From a checkpoint of a small masked image model.
Model: 5.17M parameters, 40-pixel images, encoder arch vit, encoder norm layernorm, encoder activation gelu, encoder moe top_k, encoder num experts 16, encoder patch size [4, 4], encoder layers 8, encoder width 192, decoder width 128, decoder layers 2.
Training: muon at rate 0.025, 18400 steps, batches of 256.
Data: 155796 training examples, 30.2 epochs.
Rows from block 3 of the encoder of a small masked image model, named by matrix and row number. Rows with one number within an expert belong to one neuron, the router's apart. Each number is 500 + 50 x the weight over its row's rms, rounded and kept within 0 to 999. All counts start at 0. Numbers have three digits each. After the name is the row's rms in percent of the matrix's.
Before each expert's rows are labels from the 100 images, of 14848, where the router gives the expert most weight on average: "strongest on" is what is common among them. Only what is clearly more common there than usual is listed. The data: photos of plants, animals and fungi (iNaturalist).
# router: router (encoder.blocks.3.mlp.router.weight, 16x192, trained with AdamW), inputs 128-191
# up: expert up (encoder.blocks.3.mlp.up, 16x96x192), inputs 128-191
# down: expert down (encoder.blocks.3.mlp.down, 16x192x96, transposed), outputs 128-191

# expert 2
strongest on: class Aves; order Passeriformes
router.2 142:554402523560528585494459494459507420485493468437533584537454513580533488560437426513506466515420515510490613419601522524469501560481539557386528470466576507522479547501495477537528517535474482
up.0 090:484397446447521508510406534579544502507484529482551539539476474486502469399472453510531490531515455548447592418492494554623504543507499512432465502535449496531562442565499445423483524497499518
down.0 093:450513453356452417485566520523558418459437464518497613463480481470371501516532506493489547503560482588554535511385448555473527469434485562439462512479555454523485482504482485479503525487460562
up.1 089:503509420516468537593516511528447553486471456581537492518509570624563484515480502446530490428572530446504459598420528547488487473489543470420472474516483496353464425562507523559540472540372494
down.1 086:493496366457513487499498460453476460458502499474466500519550557451544379448539492598484499546521480583465449434454479449485506480537446455569562582613547454490449455519581440522402479488492555
up.2 038:449481519509516448478416448559447478488448544472528536545512464520588473441495451523346486577401556510465487514499559425541546502536537489474445472509529516556528510493563561529442539522425470
down.2 045:519474582473511460437586387459544512497461375440492574466524609462483569534471446452489462599465614527468469493555528514579520563540502535393583446501534543510527520494514530663503480528464561
up.3 082:491470538609542548481427561513363442499466526579503591515450547547552518575500575577478464508453513425460608420470520553548558524476481460545500515519461462555453441498361584504584416501462470
down.3 085:490524478438517443558559583532449483458503488546559464440423542508431564345500513318519524545498453437488528529441393551469561453563415510489485525502495462457538511494447586618485480531485586
up.4 074:451426527467460473467563511502365430550474466357503456406560449543518517553476421511540507565572516509482526505607483529580498506478507508469554483401563505531519497391520651435561504561549529
down.4 076:471500540461422414649495516523516519455460558453529499505505486470377447475564477592481495498576557482488439497448446568602485558513539544502500488407541517479490487556469462419417513474565601
up.5 154:567492431486562559445460467504534388471478463485539499362530515511569511521513428465427500534467551545397541440580552524461507559461591546388513494386488598513540542493548611450525438511466453
down.5 158:513547430424490416488533464530557488547501552470537544456510513507514537425483420454449488547428651526512556451491535407525583558483555488596498508465367541492490430396481586555500540487523587
up.6 104:434376491460507451590487509513468481472444489476449416496437458415501527417548459424474474644388534499431390486638477514515506514523460488492545504521514520494524572481587532567470592557546479
down.6 102:429535416544501540465439563608487499487525408490434426488551566488480507499423582515495479539456538582436486405513480409527509474448551444418412522492529563459561453517518448449458515489502591
up.7 060:449627502485526598461609474503434342454532484526534591513499530491444328506420518511524536448495553470463439464583448490487478583502500574504463524550604556490461497414480433570443475470612430
down.7 076:497423618490505458549582598572507479520467535457533497628446528474449532452459475432557527539503523565470558461435431436446489482475487470477428453490457520497601537499429403543553580508535510
up.8 113:508449482403484505437479495449583560559477532530474529407481527573449603528539459462464488503472544520421514556432445465481466537453546508496506554424470593492488498556572480419611486534529525
down.8 117:540494516530530490482433435554540412499418491465519546465510539472575442456503539451548443493440450557530583479516478407503546535471488552573475487484472571482460497410513487443565502459391418
up.9 133:518430513536562524421472557470424451556481476457521568556429528515555504528493361619550473373454555521470524481553583558483574557459544464522514469520552502440485523500555517489482495452532494
down.9 121:517422517543514579508492433514542558488523532361496559549491475559446498528443555421588453518517525483502604458487495570501531495567562510522454486485520478525430487533432488592458580570370467
up.10 070:547509519454526463504553523504572533510494525482451540455518565439487459590540449498486555553438410522503502472433425498480528571541556477442605534436492545514481452478488487411481624492578481
down.10 066:488436492627573501526465536504522507484527500501498460557521452464533481530582519461487489449535519497537473485479459483584465508630592457433551541439484544510541540478511563446412434426470433
up.11 069:524590515548489508461520547454599537472646445461506639421499519371567468531556510492543553437577586514401387466528545478487371488460537482461504640523467550480472464512473635542464502442474454
down.11 080:430568533539470519578518534430497527463540619519624509562446545425453521444490397507470487537456490454516525529501497430413514500512553520564531526509462530560492502552440421596494561467507523
up.12 032:480434581383496499528523514513527552448452538488483505474547486483535503569499464550489458473485608496495422515530580379538547512575439512482444482431420385404587488496488536511568451576539541
down.12 038:483512615439491561532444454512602461457573516462483599507539593433440424516459552482520492545576501571526479459522524524507523482465466493434416417433464435569443473490501472449546508449490550
up.13 151:519363501517542505439431536509603436537520449383631543410505509546479364537517531444453479453505511574482468541536552610486414545546532499520499507443542424471537495460498452509375478575508533
down.13 143:505559473532481439597532511459452570495463526658551405476503472457424596460483544540492526456515462498503477503446500526486403415455483453584490571557536493493446469556541395532497544515534528
up.14 083:527552435489489483536464521566454608549499453557465465463405441540470486501547506464605435487451445554463545548467566503519454509584583504450438464565446435433524554464536563430480478505376560
down.14 090:433514509410538459301483416555597493456539506442480546554530463495526442529525494602471511493495527482488602488541492485500473503432625506591484492505453481407455475580433519523565506477577433
up.15 130:536500526500526480425561439467451500514517459458407494610438561559481508562486449544548495505440463524449467607566560454489523499424560476449486527505432504525553464485502507521485607497587462
down.15 119:502595496507517485508378485413564354467466565520580523502418499525501388427543461439483453502515522525466529517608599455403453508475483552613499488488467556456519514489420483589506500492491587
up.16 131:530466464527555509468493434466581515485464511499482478562493556510557612571492471562516572419460419470520526556500580487450505512460559531428534537453349458521441415486472436539566515481477517
down.16 122:530512479353602527389472486496479541531579522477521456404625525468498594514463430521511408480451633536536451537432481452543535486491562588588499426482585495462506497502548552483502408542500507
up.17 099:481528510505514440560509570482543453512565477515453555518489471469492584445505528447453452431477587486388425528441470524549555424520454543506466512458470569547553462491519490391389445432448515
down.17 112:464502563522511476511491578462442470415477480611507523570468501496450508579433488517524510517476423405468469542476437512442438493466458490553480535593543550517477561523464399618390507486432624

# expert 5
strongest on: phylum Chordata; class Aves; order Anseriformes; family: Anatidae
router.5 152:487420545593499505486426531518483384332461476363445489628453492496493379473593490516527502514368496506499465503617535422524505486561461518546471505601460459460560501478476479545358516495571493
up.0 080:548560519474478579478548589472501482561446486455460514521443465525492421563489505445402426489457486390458568451498503490532419483491514504401569529454523591516468570520521540553531478532525514
down.0 073:458531485509487573514531446427471574415502497491432568430491542519527430484490459520507548429621506443522498406484585464483580503526574608477476565476428517582453536562464536482516460478508428
up.1 112:556481502405517498499508470456475436358492446549445494423465456517518415534488414482446522516469516364443524510503562523450351486457480537434569419478517542520442573492540481522508532512438510
down.1 107:461508493479556576449428540472563499498509509530497513477440454510514589500484482548497460525535429474447630471380552510448403493484472521457451604488478534400417498443570580507570509508525515
up.2 073:530587551477479482479436500516432516447517500433553470404532537555587474483455576470581487462627528536529531561518500522537509567525446454483525480512558488455502494539501559446482471543494526
down.2 085:523447465495634518542476519406427568479394421544520545379546520403537486561565437453595536492495495666523513516455518481521491469513476485455491520501497468508553502484501530516453580483524579
up.3 086:486475503448490523407437530530512474427532497490589468414495543567522345495517422440485510586451568607392614426500442627523467514441551554409471492450470490570441494497462516546498532534428496
down.3 093:474542523430428479558514454532520528478533518524576502481552432502543543424551549563540408595593479424480574421422430439498504472482569438580446506537474484455470529425458487537545548641438524
up.4 032:506607535405476499469429460534555572541507498562511427487622510511470530544552510450479525511484435586401457459420441385504495541477548519470443444523479567505558522481502492445459432486504493
down.4 038:519500452616489529489585571479572485535470527550501521466398454604476598520480485472505459573521450507525516433448529462446547499567481410485496483514414602442523525587384508475523464478563442
up.5 144:481448526623471444540562379471548519557526479454431488513421490522443528473539440407392514604446612457498519522529532476464607515500530477543526401483448518442511510506491476541472519464512591
down.5 131:422555487571472426520629492509499483549520504521581588498512539462474534584554552516484564492477454465549505500404398547479569505503504441470480574445478446509483529511421554605519528505494453
up.6 073:467478495500518529498523457601497485552515530473537457555463497487440512490532544526531471501520546546568570414456480501544630609550505495480558419448499415515463452488522532371462529504547442
down.6 078:539520493507500510536486503424516439491484519447541453505579549468460500613426486546532454501526548630471461574519493468459534580517517545479387461526508404383491479424499577415448547482410486
up.7 087:427610458599484469483473506583470503479517497500477467496439503444450476599481517464567506444550580508579610511391604554441521520521503489516503423422463563571461460528431494478452449481546511
down.7 091:599558488421496631455382527474458472597551517405565482482522436455461524410527518500559478511491497555477522449491481523500436565525482537473539482423552443499532460513515627508421534494525546
up.8 057:439525466484460584460478450469455499440529486445470408519521483527556469539563534574509535511489583433507473558483454483483537497531523500534432581535555600471555551463532490468488519421561530
down.8 069:485607559441454488550425556384572432473495467443479565482512523464410499460421514496516430430463501480461594515534552465529467453532477518558479522557477547522470464561422537623619520540456506
up.9 068:519612570580472458462518482570562510639535567485574463481550481529504567375576592449513486512490511471577427583397505444491536539441476451522508533416524510491505467491434520500505490527506497
down.9 085:429475515513454595484453569490575549476469494463544514479574494567426535495539489552489461532533550431428554527635493482523460583470551494459550416436519503497508519433517545444480485518398513
up.10 090:521478432465531473491470551488487493514551478489531483440496479487500516452487598484535456419549490605480492447449483428570512594589487561515494534445474422512486432512532547473469480566485536
down.10 098:453516434509436481585437406596513513535518486475474496540579475510522491433494501488562533540514536508632462482466441473480505557443496516454521548448468471499433444502545474474521507536474478
up.11 069:394559536535452516487528490530372410530497529508438507510522464541444441562503473500581479574411500599533442484575622487481456416477538487550373467508524540416480440457518486518537497561506531
down.11 077:523441529484462478503513555464653476587505495461587558582604518463526624497519429483545460572483497518441464435495509483490522533571501581460470473499568473477575470479473524424461481486441478
up.12 128:557529491422435489460503474496424489416488600529490599450624474439456640501533446575562566401444509477462550446561472458488501523434531515524447484498618476534463563500538594425599472436586479
down.12 115:434541468570447538541480560548437550508467516586451506500500440395457463498518541505532416511516512525515447565461494482498505572547510513470465461458489462514542588480478543475504469451462469
up.13 112:460518457506536402498534497529430471420454517503473402551558514522471550426543554481521509512524492542471588563515508587408492423541470433476418416482524463494461489500503558451534478526523447
down.13 111:554511486474474460495423517498503544477525460550373522506473515478490463545423496473520491450567587398523538617498447530502398435456445510477492531433537458424406539548530490514573510489498560
up.14 130:497483505565540452479510540475433489459466507508494406548409461521405437584575525552492486423515406553524458493441534531474499532505542515502596523485533479533495538519627455516410476486578552
down.14 119:511493459601500452497448458450468530473508443383465393588510538516505470520540544514526560514364553442509540543553544529474463435509523470552483460584440501356525466474508477490498510463571549
up.15 091:479500489583515468483492474455556525463491569396469474426495475575574556432474463437527524513524462516561639507407611561426564581482549529505508435576484458481496479495542503475518504523420546
down.15 106:534488509466491515472494450480477532477552437565461400566538488517449597445522426450415540500487531540503451542531460486502476402515517494467505458531560536606578501555508551513419551408603453
up.16 079:427521452593460425513473510550456375518439461477551541553484494502460412506631485449549420539504522537532547503554527539494557571572448410563450386555447538553585506427498460468514437511536451
down.16 083:565416518499482486499570422370600427426624486517443505491563494428542531426511476568554556470480479520522470440538541347527418522499526547474583509580533521551485507519456455579410531528480437
up.17 125:493455462438483566458516484480557526395562452458487528497540498633550552417438490500519564536478411418442568373558473541518513511483507561511560447518533552439534477463429413474404486528551476
down.17 125:518540518528502494495560520517535431540517484587585396517525566560511573511462476544447545507395475594502477449543492445479621483488450480546632479558402536412482510445453490617436606447530503

# expert 1
strongest on: order Passeriformes
router.1 171:490525462519524462499554535532520480451509485474394347446338456486471332568509496468538491486519527592493420433414562563485468484482492458488538509473567565524456479529471413486494515548491494
up.0 035:453509467428553456408531539485564436554553503562409522538535547458413487500471595520482514483536495582535607524466471504470507438534506520554455451449554436578472467560483481522446603414488494
down.0 047:462479484466576491534488498515423512560478466512505431489535497585480460517565518491467544439570513548424426573464507464457492420591506562530475397415407480499503389411436460506462554485596496
up.1 110:443449471464452501511561508486485476365509487551518548542527516488430408537455530541469529570461435502480551631475505465516514509546507519502437537534549531543438515474490499460566500483503532
down.1 116:473513556544533421493347569515497512545481394427458520482514499494533537546536527428468514521482518464489436491548553487614508452500534480535415464523511439495460456549533561459520557478532439
up.2 063:455425392397489500579540429441491506428440541450413439499444467473542498510548445466487489567537492420467507485594481493510458533456629510478450543437507563424580527523471497520518472587563534
down.2 071:425504387472518413495613386513504536476535557429523501519562500542524557527525466482411514512560529390509559530502431502542475484550544529550525556421528515425625529547582456467598429546447534
up.3 119:505405514423517460575486559591470473579506495456490588482465472500539553468512583464434451505487539418474488517408473598528468474540450486509452499495511512466491561459446513511396547449454507
down.3 104:467383452407485615546513389483459511485504547476548540496569516422502534441482455517625618473417516491557512537447493511542571521500552518468475496446447587507594499445499502553499449567591453
up.4 032:510528412518570480541556560523551496395393516463496615561466545517470522520483474579452525398497401542541500501555560431542465542494398456566470440592459472545527468535489486521533557503513507
down.4 041:580524610473556519476515479399452472506527451576572467514427534509460475520586471445479520549466513533539555431465496525481453534517527460534489562528449582576490447535500449457506464403461508
up.5 099:568448503473552428421477542454467576509563430500457567539541499494529407533466400530414470595493485473515436562542522481462472428528426525563536460547465524514508499448504456493474473526524540
down.5 095:469422487420540444516500451498383577491526550462397461519516481478535468415473495597498485507525441494571540463474462349467444474454526500510486576525532568509459512523465475467467578384493469
up.6 121:535421435511472463516365484581423497520408502505512413477495454475562480429511572466486565424543549450479488488445572582439576535497472435507532453516513433512436498481504402518342484466424518
down.6 116:540496502599484461440559567407498610550581529491468557515529553550470465516425495512528456453484542377480518534452456487528461446462509504484544497489523452488414507534452464510563506522528511
up.7 100:494560516517476459474494499437538442517517497414403484439458440512523502493487454538409517512481564601494382386418492524503474463480426502512470458470526498515585416525563482404486544519495513
down.7 104:510468587557521565528520552516472510477571556600545639488560574538493531572476489533530448438414463433527473478507523432488567516484551468540531525508469494507442526537458538629485532484524463
up.8 120:486486499578565540534497495509527601533489500487536417467593500524536401449443530509510568419596462525452401510454420538510478445451504551550519474463479519469629464406454508550466462494544477
down.8 105:433508474458515559526566560442511439539524502510503584356513527513491532499565496517552486569440529465528583495498456520496490474525455516574598505478512502508560568405466597520470483486446476
up.9 118:511543468492568512555511584531434446465538485554458570577434447501445399554520514500504480475513445467451532530549586499466408492528478555388478510540505474566474536449515463498504466490499462
down.9 125:606455464441453462481442481495424537464443428494484497444439500469462474532544424590471496418576483445451533399434484486483411483473518572527574464473508514416449541472492511501529561492443503
up.10 053:590497445537533527519489547457600422510428484467422571496471555520486451479515533472470455450482552559470431489477513438549473560507481464573472550467525539468604414556525391470429431559433576
down.10 061:514459576527514499607545430491382465492400444482517472472488519566465535460451474407442503446544471501488400536448521457537394521522502443538470505492462440418573450456481548540499414511557587
up.11 130:444486458499561491454468537612483407420515474458405476533505487558522383510469501605481423391513482552586475441573560450546459456485563436481466413579452455420496452505440453500494525469424466
down.11 121:462568421480505393603436557487455472564510503538440490550403427414448409533464500441538433495434519567538463556447529510530558576459506448465428513589512419531370508483538501545528517452489591
up.12 020:436511520581479368517438521495435463595560401601430458475489503475488471414575515531483543528521541511375506434441465477526475385500505523553569520479567491531577428447522423554512449497510497
down.12 027:440552562513516506424576425542465448513471464482489447560457524557472575424526524467458590415516548471501462545557506589545582518488519546496405530527445479438545433556460559516601505473430534
up.13 109:467465446422495493501502510597538411614574539520501609396451496534495538485509367406552426500496605538501451461537550485534485532490586479471538470480455509563550525437538571425426520469474538
down.13 110:520459549570472527495568478456518521462501520409485443540453493511465486448567530485557573472483503551461548492563378497537527557481532545477407501496489449491516533482519458528409416441536501
up.14 083:457551535435473498549433592495476474413532529495507597508358562548512443482525496478377448526502446420478603515456439536463537377503479512551488504507550474526450549558510569491532509452442486
down.14 092:600520378458468463535525509555497554424443465564593399486573543460544490440622411427479460544548478533433490482470491389526529565561604537502588597533548488583470436498556524464539468538457461
up.15 108:470524513484486484429527465481448488399510556420458503566537462465501454463533616564431488482406545455457539606456451524540480515622444403571414437535455524555529493560508528419494510451415419
down.15 114:455553407571479403527512438477519424506483449473431502462469444522445547448494488485477491456510439546499482491532618557500458534419577528465416547503523490382485464533469461472540488542481480
up.16 095:500567494436420488483460513581584516436563478397542531556471430469526453509298468430518465517438598448523502520545550508525505433460537475439539473418494497555460487582436407511524516540521601
down.16 095:513499561517461460538460550431522397585508550519457459538542512461573383519501532423606429554457517430514452520598490522417451518578547470449472436532580469447412507403512499490591534564475474
up.17 042:517494465522505396411488507584430429477592502526449463461522467551437513472458534503529537479575532534541452389445430533478539522488403513462616429520498520609518467531497502561510578500506384
down.17 052:608552451449473463481549455606577475516462524418492469524527462520530508501490487504486483581536390427515581460429477545375562467549479449548466525532482478454536453462516571600507514592539526

# expert 6
strongest on: phylum Tracheophyta; kingdom Plantae
router.6 063:478627548526512498610485459401448579541449542587460507455490556508469488518504493565569464490535431359498592599491493461492512384552562464447489459502456441532581520545522536482526518532601473
up.0 093:450508433519572460456483524470475377603492534507500563517476490516460494529570509553505471469564513535402501524510528527504553484481472475608424401415423505438439502490552509476445427451499431
down.0 103:521565468471569521491501406494509578565434459455517534451587584506519502554593438599558467483551479556511565550502487452484402440501513598509497504475553392445497557478538496510557472569526573
up.1 078:478379492466498449465547496476484447474469458465491525510528518498522502581529459458390568524460488508320506512569477524548506509496505517472509444443505495572546463461574586438388450518543466
down.1 074:500493491557434535515545498472384561467458479549455522678513492531548529501494582553465502497535378446575502552424449472449500591572436513491400511553484412495579524465559475518502421554456465
up.2 099:535469460513511487434465526536498502496504472494490501526542523410514482482457459452406534569485479508334512488611482485500455499490533517456444341475470512478514493414458475479506425495510469
down.2 103:471448551498499511496517481432510549534490437454464458519413536501561485516463576449543470500575485472557520495430524525453479573519499512346598410510494409505507537546565537531574556516507464
up.3 078:485524494512556479433483510569519424531482480531503578527470494510495477459506547538514518423484419498371566545509493548448466488526517468563492397451590569473513527494533494449413376448398524
down.3 079:440440531458535597499590456521468508571511581455446366488450552504542482426471548484406552548536630511526506542483505440456534466529488466522609481457498459573564469478463585437540445478518453
up.4 070:508511487407497449408479487496495486526534445551442525561523507557487505528510462540492540479529466499438530602425542462521438494471442452510358353505473448483503449470539420498501402490501411
down.4 064:440516415494509576454384456530468431448451485480587557503509532528480524507519474519493479418528477536557539505519505515569500522467562402404499476450454509444509499501521505527457583562469669
up.5 073:436496462516487426419565490606492447458483424526498519522534547533536453513571457568466468503524456475409529543577497485508486468420564502504536409510485464542452502494525451532494471498544455
down.5 068:409457452552488488452558532580501499485475477515443535485540557496543507524547513474531482451527530518515527575448443449502543467472504404478525503470459447566559467537520523460479505609589487
up.6 085:495485538480506467424516551542496540503480431520482555433488507447529489528530510499560526458600501517389464484504622518491480518423508498571453353442490491481487503456554475455529457405489456
down.6 072:470470569515489476543552476537526529534519576538525548506500408472490471470547481405466430424457603579572474512504451527492620500388563458432531496486473472575535444554450503566558555421447605
up.7 108:507484478477537472440557497515496508481445488504476586532444532507493530617536596500519493526500464442350489480442481558436456515468520520498441379463487533514474486471548532497473464643419386
down.7 107:481527524571471445457515488523560508516524424578618537563497442444502479534519520566553492494482487487467515594608572572489554544516468487449469474545462470423448478477494484468513514484485548
up.8 099:503415528502489453452529476572566537521442471498449510471501520445537527612542620536588554542506444519392483523544600635457543501522554509509462427526478555419509528428465501508544442502537417
down.8 096:433546491541497516518501470501541401304559554541521454578628550422389448427585503528467549544538515552480519577556508462475507537554472447483477509492462535589525473469569444460500464558520486
up.9 081:484530516567466465444473463512507450560473524492458444551497508468516570469569521430588530430536559546378554509541513476488556553490445488514464415517541439537514505477546481520398405488499483
down.9 085:569502516512479538539508542594499508526465460542568461537507485497441523493436503566544578534413478365480576374437572547483503453543464578584505588494471481409429453557548469446492451379510427
up.10 121:462542537538542497445497513515563506479475528530534495455555491461553582485418436544468523514512519561346376437476505485462481468470509531446517419588570485444535495445561634469585493461471473
down.10 125:458489511551422474541515506522477511565582510549472504518587517480470462534495517505436430522451507373498458538512380584574430451473524483457557563554538555503526459550526505542489582568462486
up.11 098:482420468392568468547588478570506497552471475489508421546520563519462532494539456434481524522452473517375574471486473506591535523496528590522501443442454563502538484532475400534443409508561448
down.11 089:560524586519523518391520519593523518433573582396641546517547501479483478489535486542542508462480485552485451462602560509515509535456507466547520495517478595538544496436530531465443464538524507
up.12 116:504429490518552551474507500541494551550435470530462529592602491477359504478542482500543497567525540505385515551486545545566574470449607496366475487474532579492488495411526560428439474485521523
down.12 113:515521506500557559492466605540464485565433527447452552575481549471535572495540382491544417468396504517517466466611571478533518513508451549596479511415415524441580513479449462445461492571521533
up.13 096:468519521415553578475471522488469433373445487437471520448456503454530400522543572454513532494457459516383457533572503529497459575510498490529516443561523434401504569505505491512481509564570471
down.13 086:451489527557444578449499538525509502424481459503512476580521455497426548508430526581538590602583517504546563499356543457473557421584384493528520468510565528429530480476538473499428469504572523
up.14 100:479491546445509539472578480529505523459464435463488530461570528416500537524525480495506439462443464538356428521633476523579483448460573448450468344485552546627563521401561505451407486531551453
down.14 090:513379443464495469478542445462406539626480522548539563545531468535530585509432468538503505524480516510532466505423518532494555550468452450447532449468427431424475507463530532536486596497483498
up.15 076:576407509432522536527509523470472433536504492559502506511521549504514409584489444491480460500456518473339510495499495512507493500490477518479456392502442549439453509480486526501480474513479482
down.15 077:455556486462564562479493557619621420436487553422493520474488472531502475548460527542507431542561462412464543381439563552432389479538473499608457512481489519437415489480469472472566411556414412
up.16 082:474374418432455555429506475494521503524481484510467533503521540501459448556516466544510540505576480579402584506533471466464511447455497517463511442502501499451495551470508434535480494470480474
down.16 082:551522465485528537518428470554501397522472493503506446504375496495504490523493519500579558500508559531492458469490477534439455430547521498568463465505545452549492536466550433487388494475515525
up.17 084:535489508532484451424545488531493505501510502502486494518512511452490499512430514532514559520507489499396500494500557453503468517472512488516510445525518530436430499456599519547470465466477400
down.17 092:556523490463424664439517545505497556573553500518472533526444460544406499521457465487498491481531478446418426440419472450401380542563544563513583478440505528550508529530532573520573440551541460

# expert 13
strongest on: class Aves; phylum Chordata; order Passeriformes
router.13 193:486416566443455528482510489521528484556552571465522627570477483531506615477524456459510479598518526527484452398413485477426465486545452600564469510440579571522506507519508539424582501525410507
up.0 086:512569427380560521486497506581482476513526472394543532454441484379459471531522567567510496544564467483521488559389569482443485483468518498449482546486495447380452497500504515392497490463487505
down.0 091:484514533642545469564460483358467513511505555502421412517540475472425482571471500461548468549467453388538494427549602548449537558389512513517486524571585610501523459559519505504507480494471414
up.1 108:487619550530535500446499473439554441485455502372458556584518466562556392551479536371433476421574564468549401546472523484443452440595445505562585443480524500464410485520464507520538554517552524
down.1 106:568575479418565470501533518465435504499489518480514514464571436541504665478478448470528535515493435428547437584519426450454549491415438477457473536451520564462515551557421573511538540558610424
up.2 042:489459454519547566531543457510431497491493563535490423480441571362495496545511491533485483488517499584530462527486522568543490476454458444457507503513494537516503482476504494540503475494483528
down.2 047:500476491470509496538542548487529585547499518584425522444451602486589552488528470570498487472465521523474405481461467564454446511614431488489502471483440543489487554477484513517453514472383517
up.3 117:524441622423444572531492478526531381584463519509472484532549506555551471492519473510499505505461456464514531533546472423536595467457506523491456552490515409452548510533525623485559512491525520
down.3 117:488505493518453469529384533503465462392570490454452525481601528504436421495497505573527535446520569458493562481438477414559489483517575545545590521537468495442475471464475435547565543411441593
up.4 108:494585505452558468518498525508525487448543531349557505489438514487469493448486475469476425400491512502506396512507594390506397485521517539572564482504539599465509524469533548476487573511485424
down.4 095:627506507544466536593507578502549620524497472544452559399458502485495537516473415494467495469451584461490585495539436580422558486509464500534525461494444463576463507596368520536478477420573576
up.5 128:452547514460473476538505523502482356440505519514516539618565500504503575428567470456510556586520478551527494558532513473427412483477468456408486577511518474517485496498533462460469542460528522
down.5 121:469501561563498485521397589508492503598477505527481539487425529590587551357408447452490560602430489487533456379482528512356472451460407466465496499513555497514500549482500453576504553481535492
up.6 150:452523514439434494571493448427508418497537534477481533448516464528453437505506556376410539493513501528510431582451520473499478480524521471474494510526590545582540465525539467504616438496464522
down.6 145:547514510491501467463542413466578495405553527527504493425560511534424521509420481547499474460530544540431451431488553504566420483417496521562516541598453607530438525465525575577464593562516544
up.7 140:541480569553511462483540445528506557594568495417497564612503470484413463437493498483445376485484548526455331472468528585476551488523449471530518446465481490553481463559530502422403444476462498
down.7 132:473500480504535386469564445491463605475427392541419527469505567435494493527596498529632466494484482473536534497540509463585554485477599436441467526493502526480481470483560559547542536552504481
up.8 115:527519482484478574415496485545462617538530459488462487445539482457518448460467523478581494444480522580479428445482552466530534490481537509578489474476440474415500489492457533444480594590510431
down.8 118:512484438446592532460550530463576546510522471461514608560548447478440485600555522424420449490465494447451520591558597565502588527507563435513474479463572477481444415536453469373520508469572444
up.9 132:467519530553556478510512500561464433489570470433488518519405461562541403419480450439466433545460525496461355541522548478456447503509503531554556482502513586459575519545437557446413495564469462
down.9 121:537426546471470497532535518484509500620495518483587557454552508542565664499548546530359471552424573444552542476509445480543587498464476495508501533403467517482572539433537602490508449431534478
up.10 058:531524466398456480470492424474514579503581475391480448530486514478453474524426533586619515467532491542573521395482491550541423447609541504450543447428530469547570471562452466524563459507598459
down.10 073:535507596562490420580501435418457483468532544527531498494460484452540408496478537463459463530398475514506434479578563439492457523526487428538422545587462457455550512439478460442554429489443551
up.11 124:390449530485556450456526494499494474534530545574470578485646502406495512493488484543503454488585541467540433502475501536491517442443463442567493540489464475509513495454585496357481483393548479
down.11 109:586462549408437470545387532453552579485574461407437553552447536582501521524481444427523568496439436577496515509508483444488445517556502540514441536590500529491499476483391465678507534544489590
up.12 030:457607499550423405578514457463540446481520499484444419545568518462494494463556516505528528457473513488506462565533508559575504553597515563463517434533534434504508516417473449545454510505509449
down.12 034:561499465488520516387531568513453525571558565539402571484470439487474527467501518492425471410585425496577487489524476532552553394439512534537527491466454606507438465520485488492406521432538532
up.13 128:434488531569481446492520542685495629544523555482480486493547414401535465470432442550527534439519575502475531459489522554495558525453526404586488470498497554505548474576511532439483455442430518
down.13 133:497534504443457469544517523533575512590615457445565583419559572515478459509520521469404404401460524468431406510494458484538436502495458520553594501505498597609487456540439583465507492576438494
up.14 113:473573562532512440420527516653431570658509564477577544559500463476477547561514474518603493534593437511555494430374530549433538450483427493563459474496473555537473473516510517531473520529481476
down.14 104:470529416472459508559499532365514429509454498545433550443407464538482496558551486398487430567458537544502527454517580495503451470523502509513480508461445523539544517486545406476509487571454483
up.15 094:461516477513494371483529511443472495477477438520512549427479535500600546490494541527452489557427565571437385530429508441473401470403492498411463561547433590547610445502463521607580466498438603
down.15 095:517504576560538539434546524477571662544482497473516521537507579494432517457543479430517471516471507447546524469563558442412484451454477517530482459546390454520479575469563621521447579467521547
up.16 089:533446457476502495547570526457482522497539421399492544516541512399540424534557504497484571558398498516463546500456490444486438490553564589419524544467494501443524440437545477490546504539584498
down.16 090:463449552487496498521526555502534507365484525519424506487564559569475523496420486518453548432504521609477504495489474547432453522372471438382581534498475610491506488428453507475493506544529489
up.17 099:460444522445494466542536431585470510512542557501623314441571486497497510459516465545419432476488468500512534456409527444545514567555539481517458468435503530470529454548512492495595467511534507
down.17 102:522532555547537608523548541371567541506498505538419462539431500596445544556451577536506568466557477481575469527447474588487499521561467444479505548554439517451476466503503474488407450430472540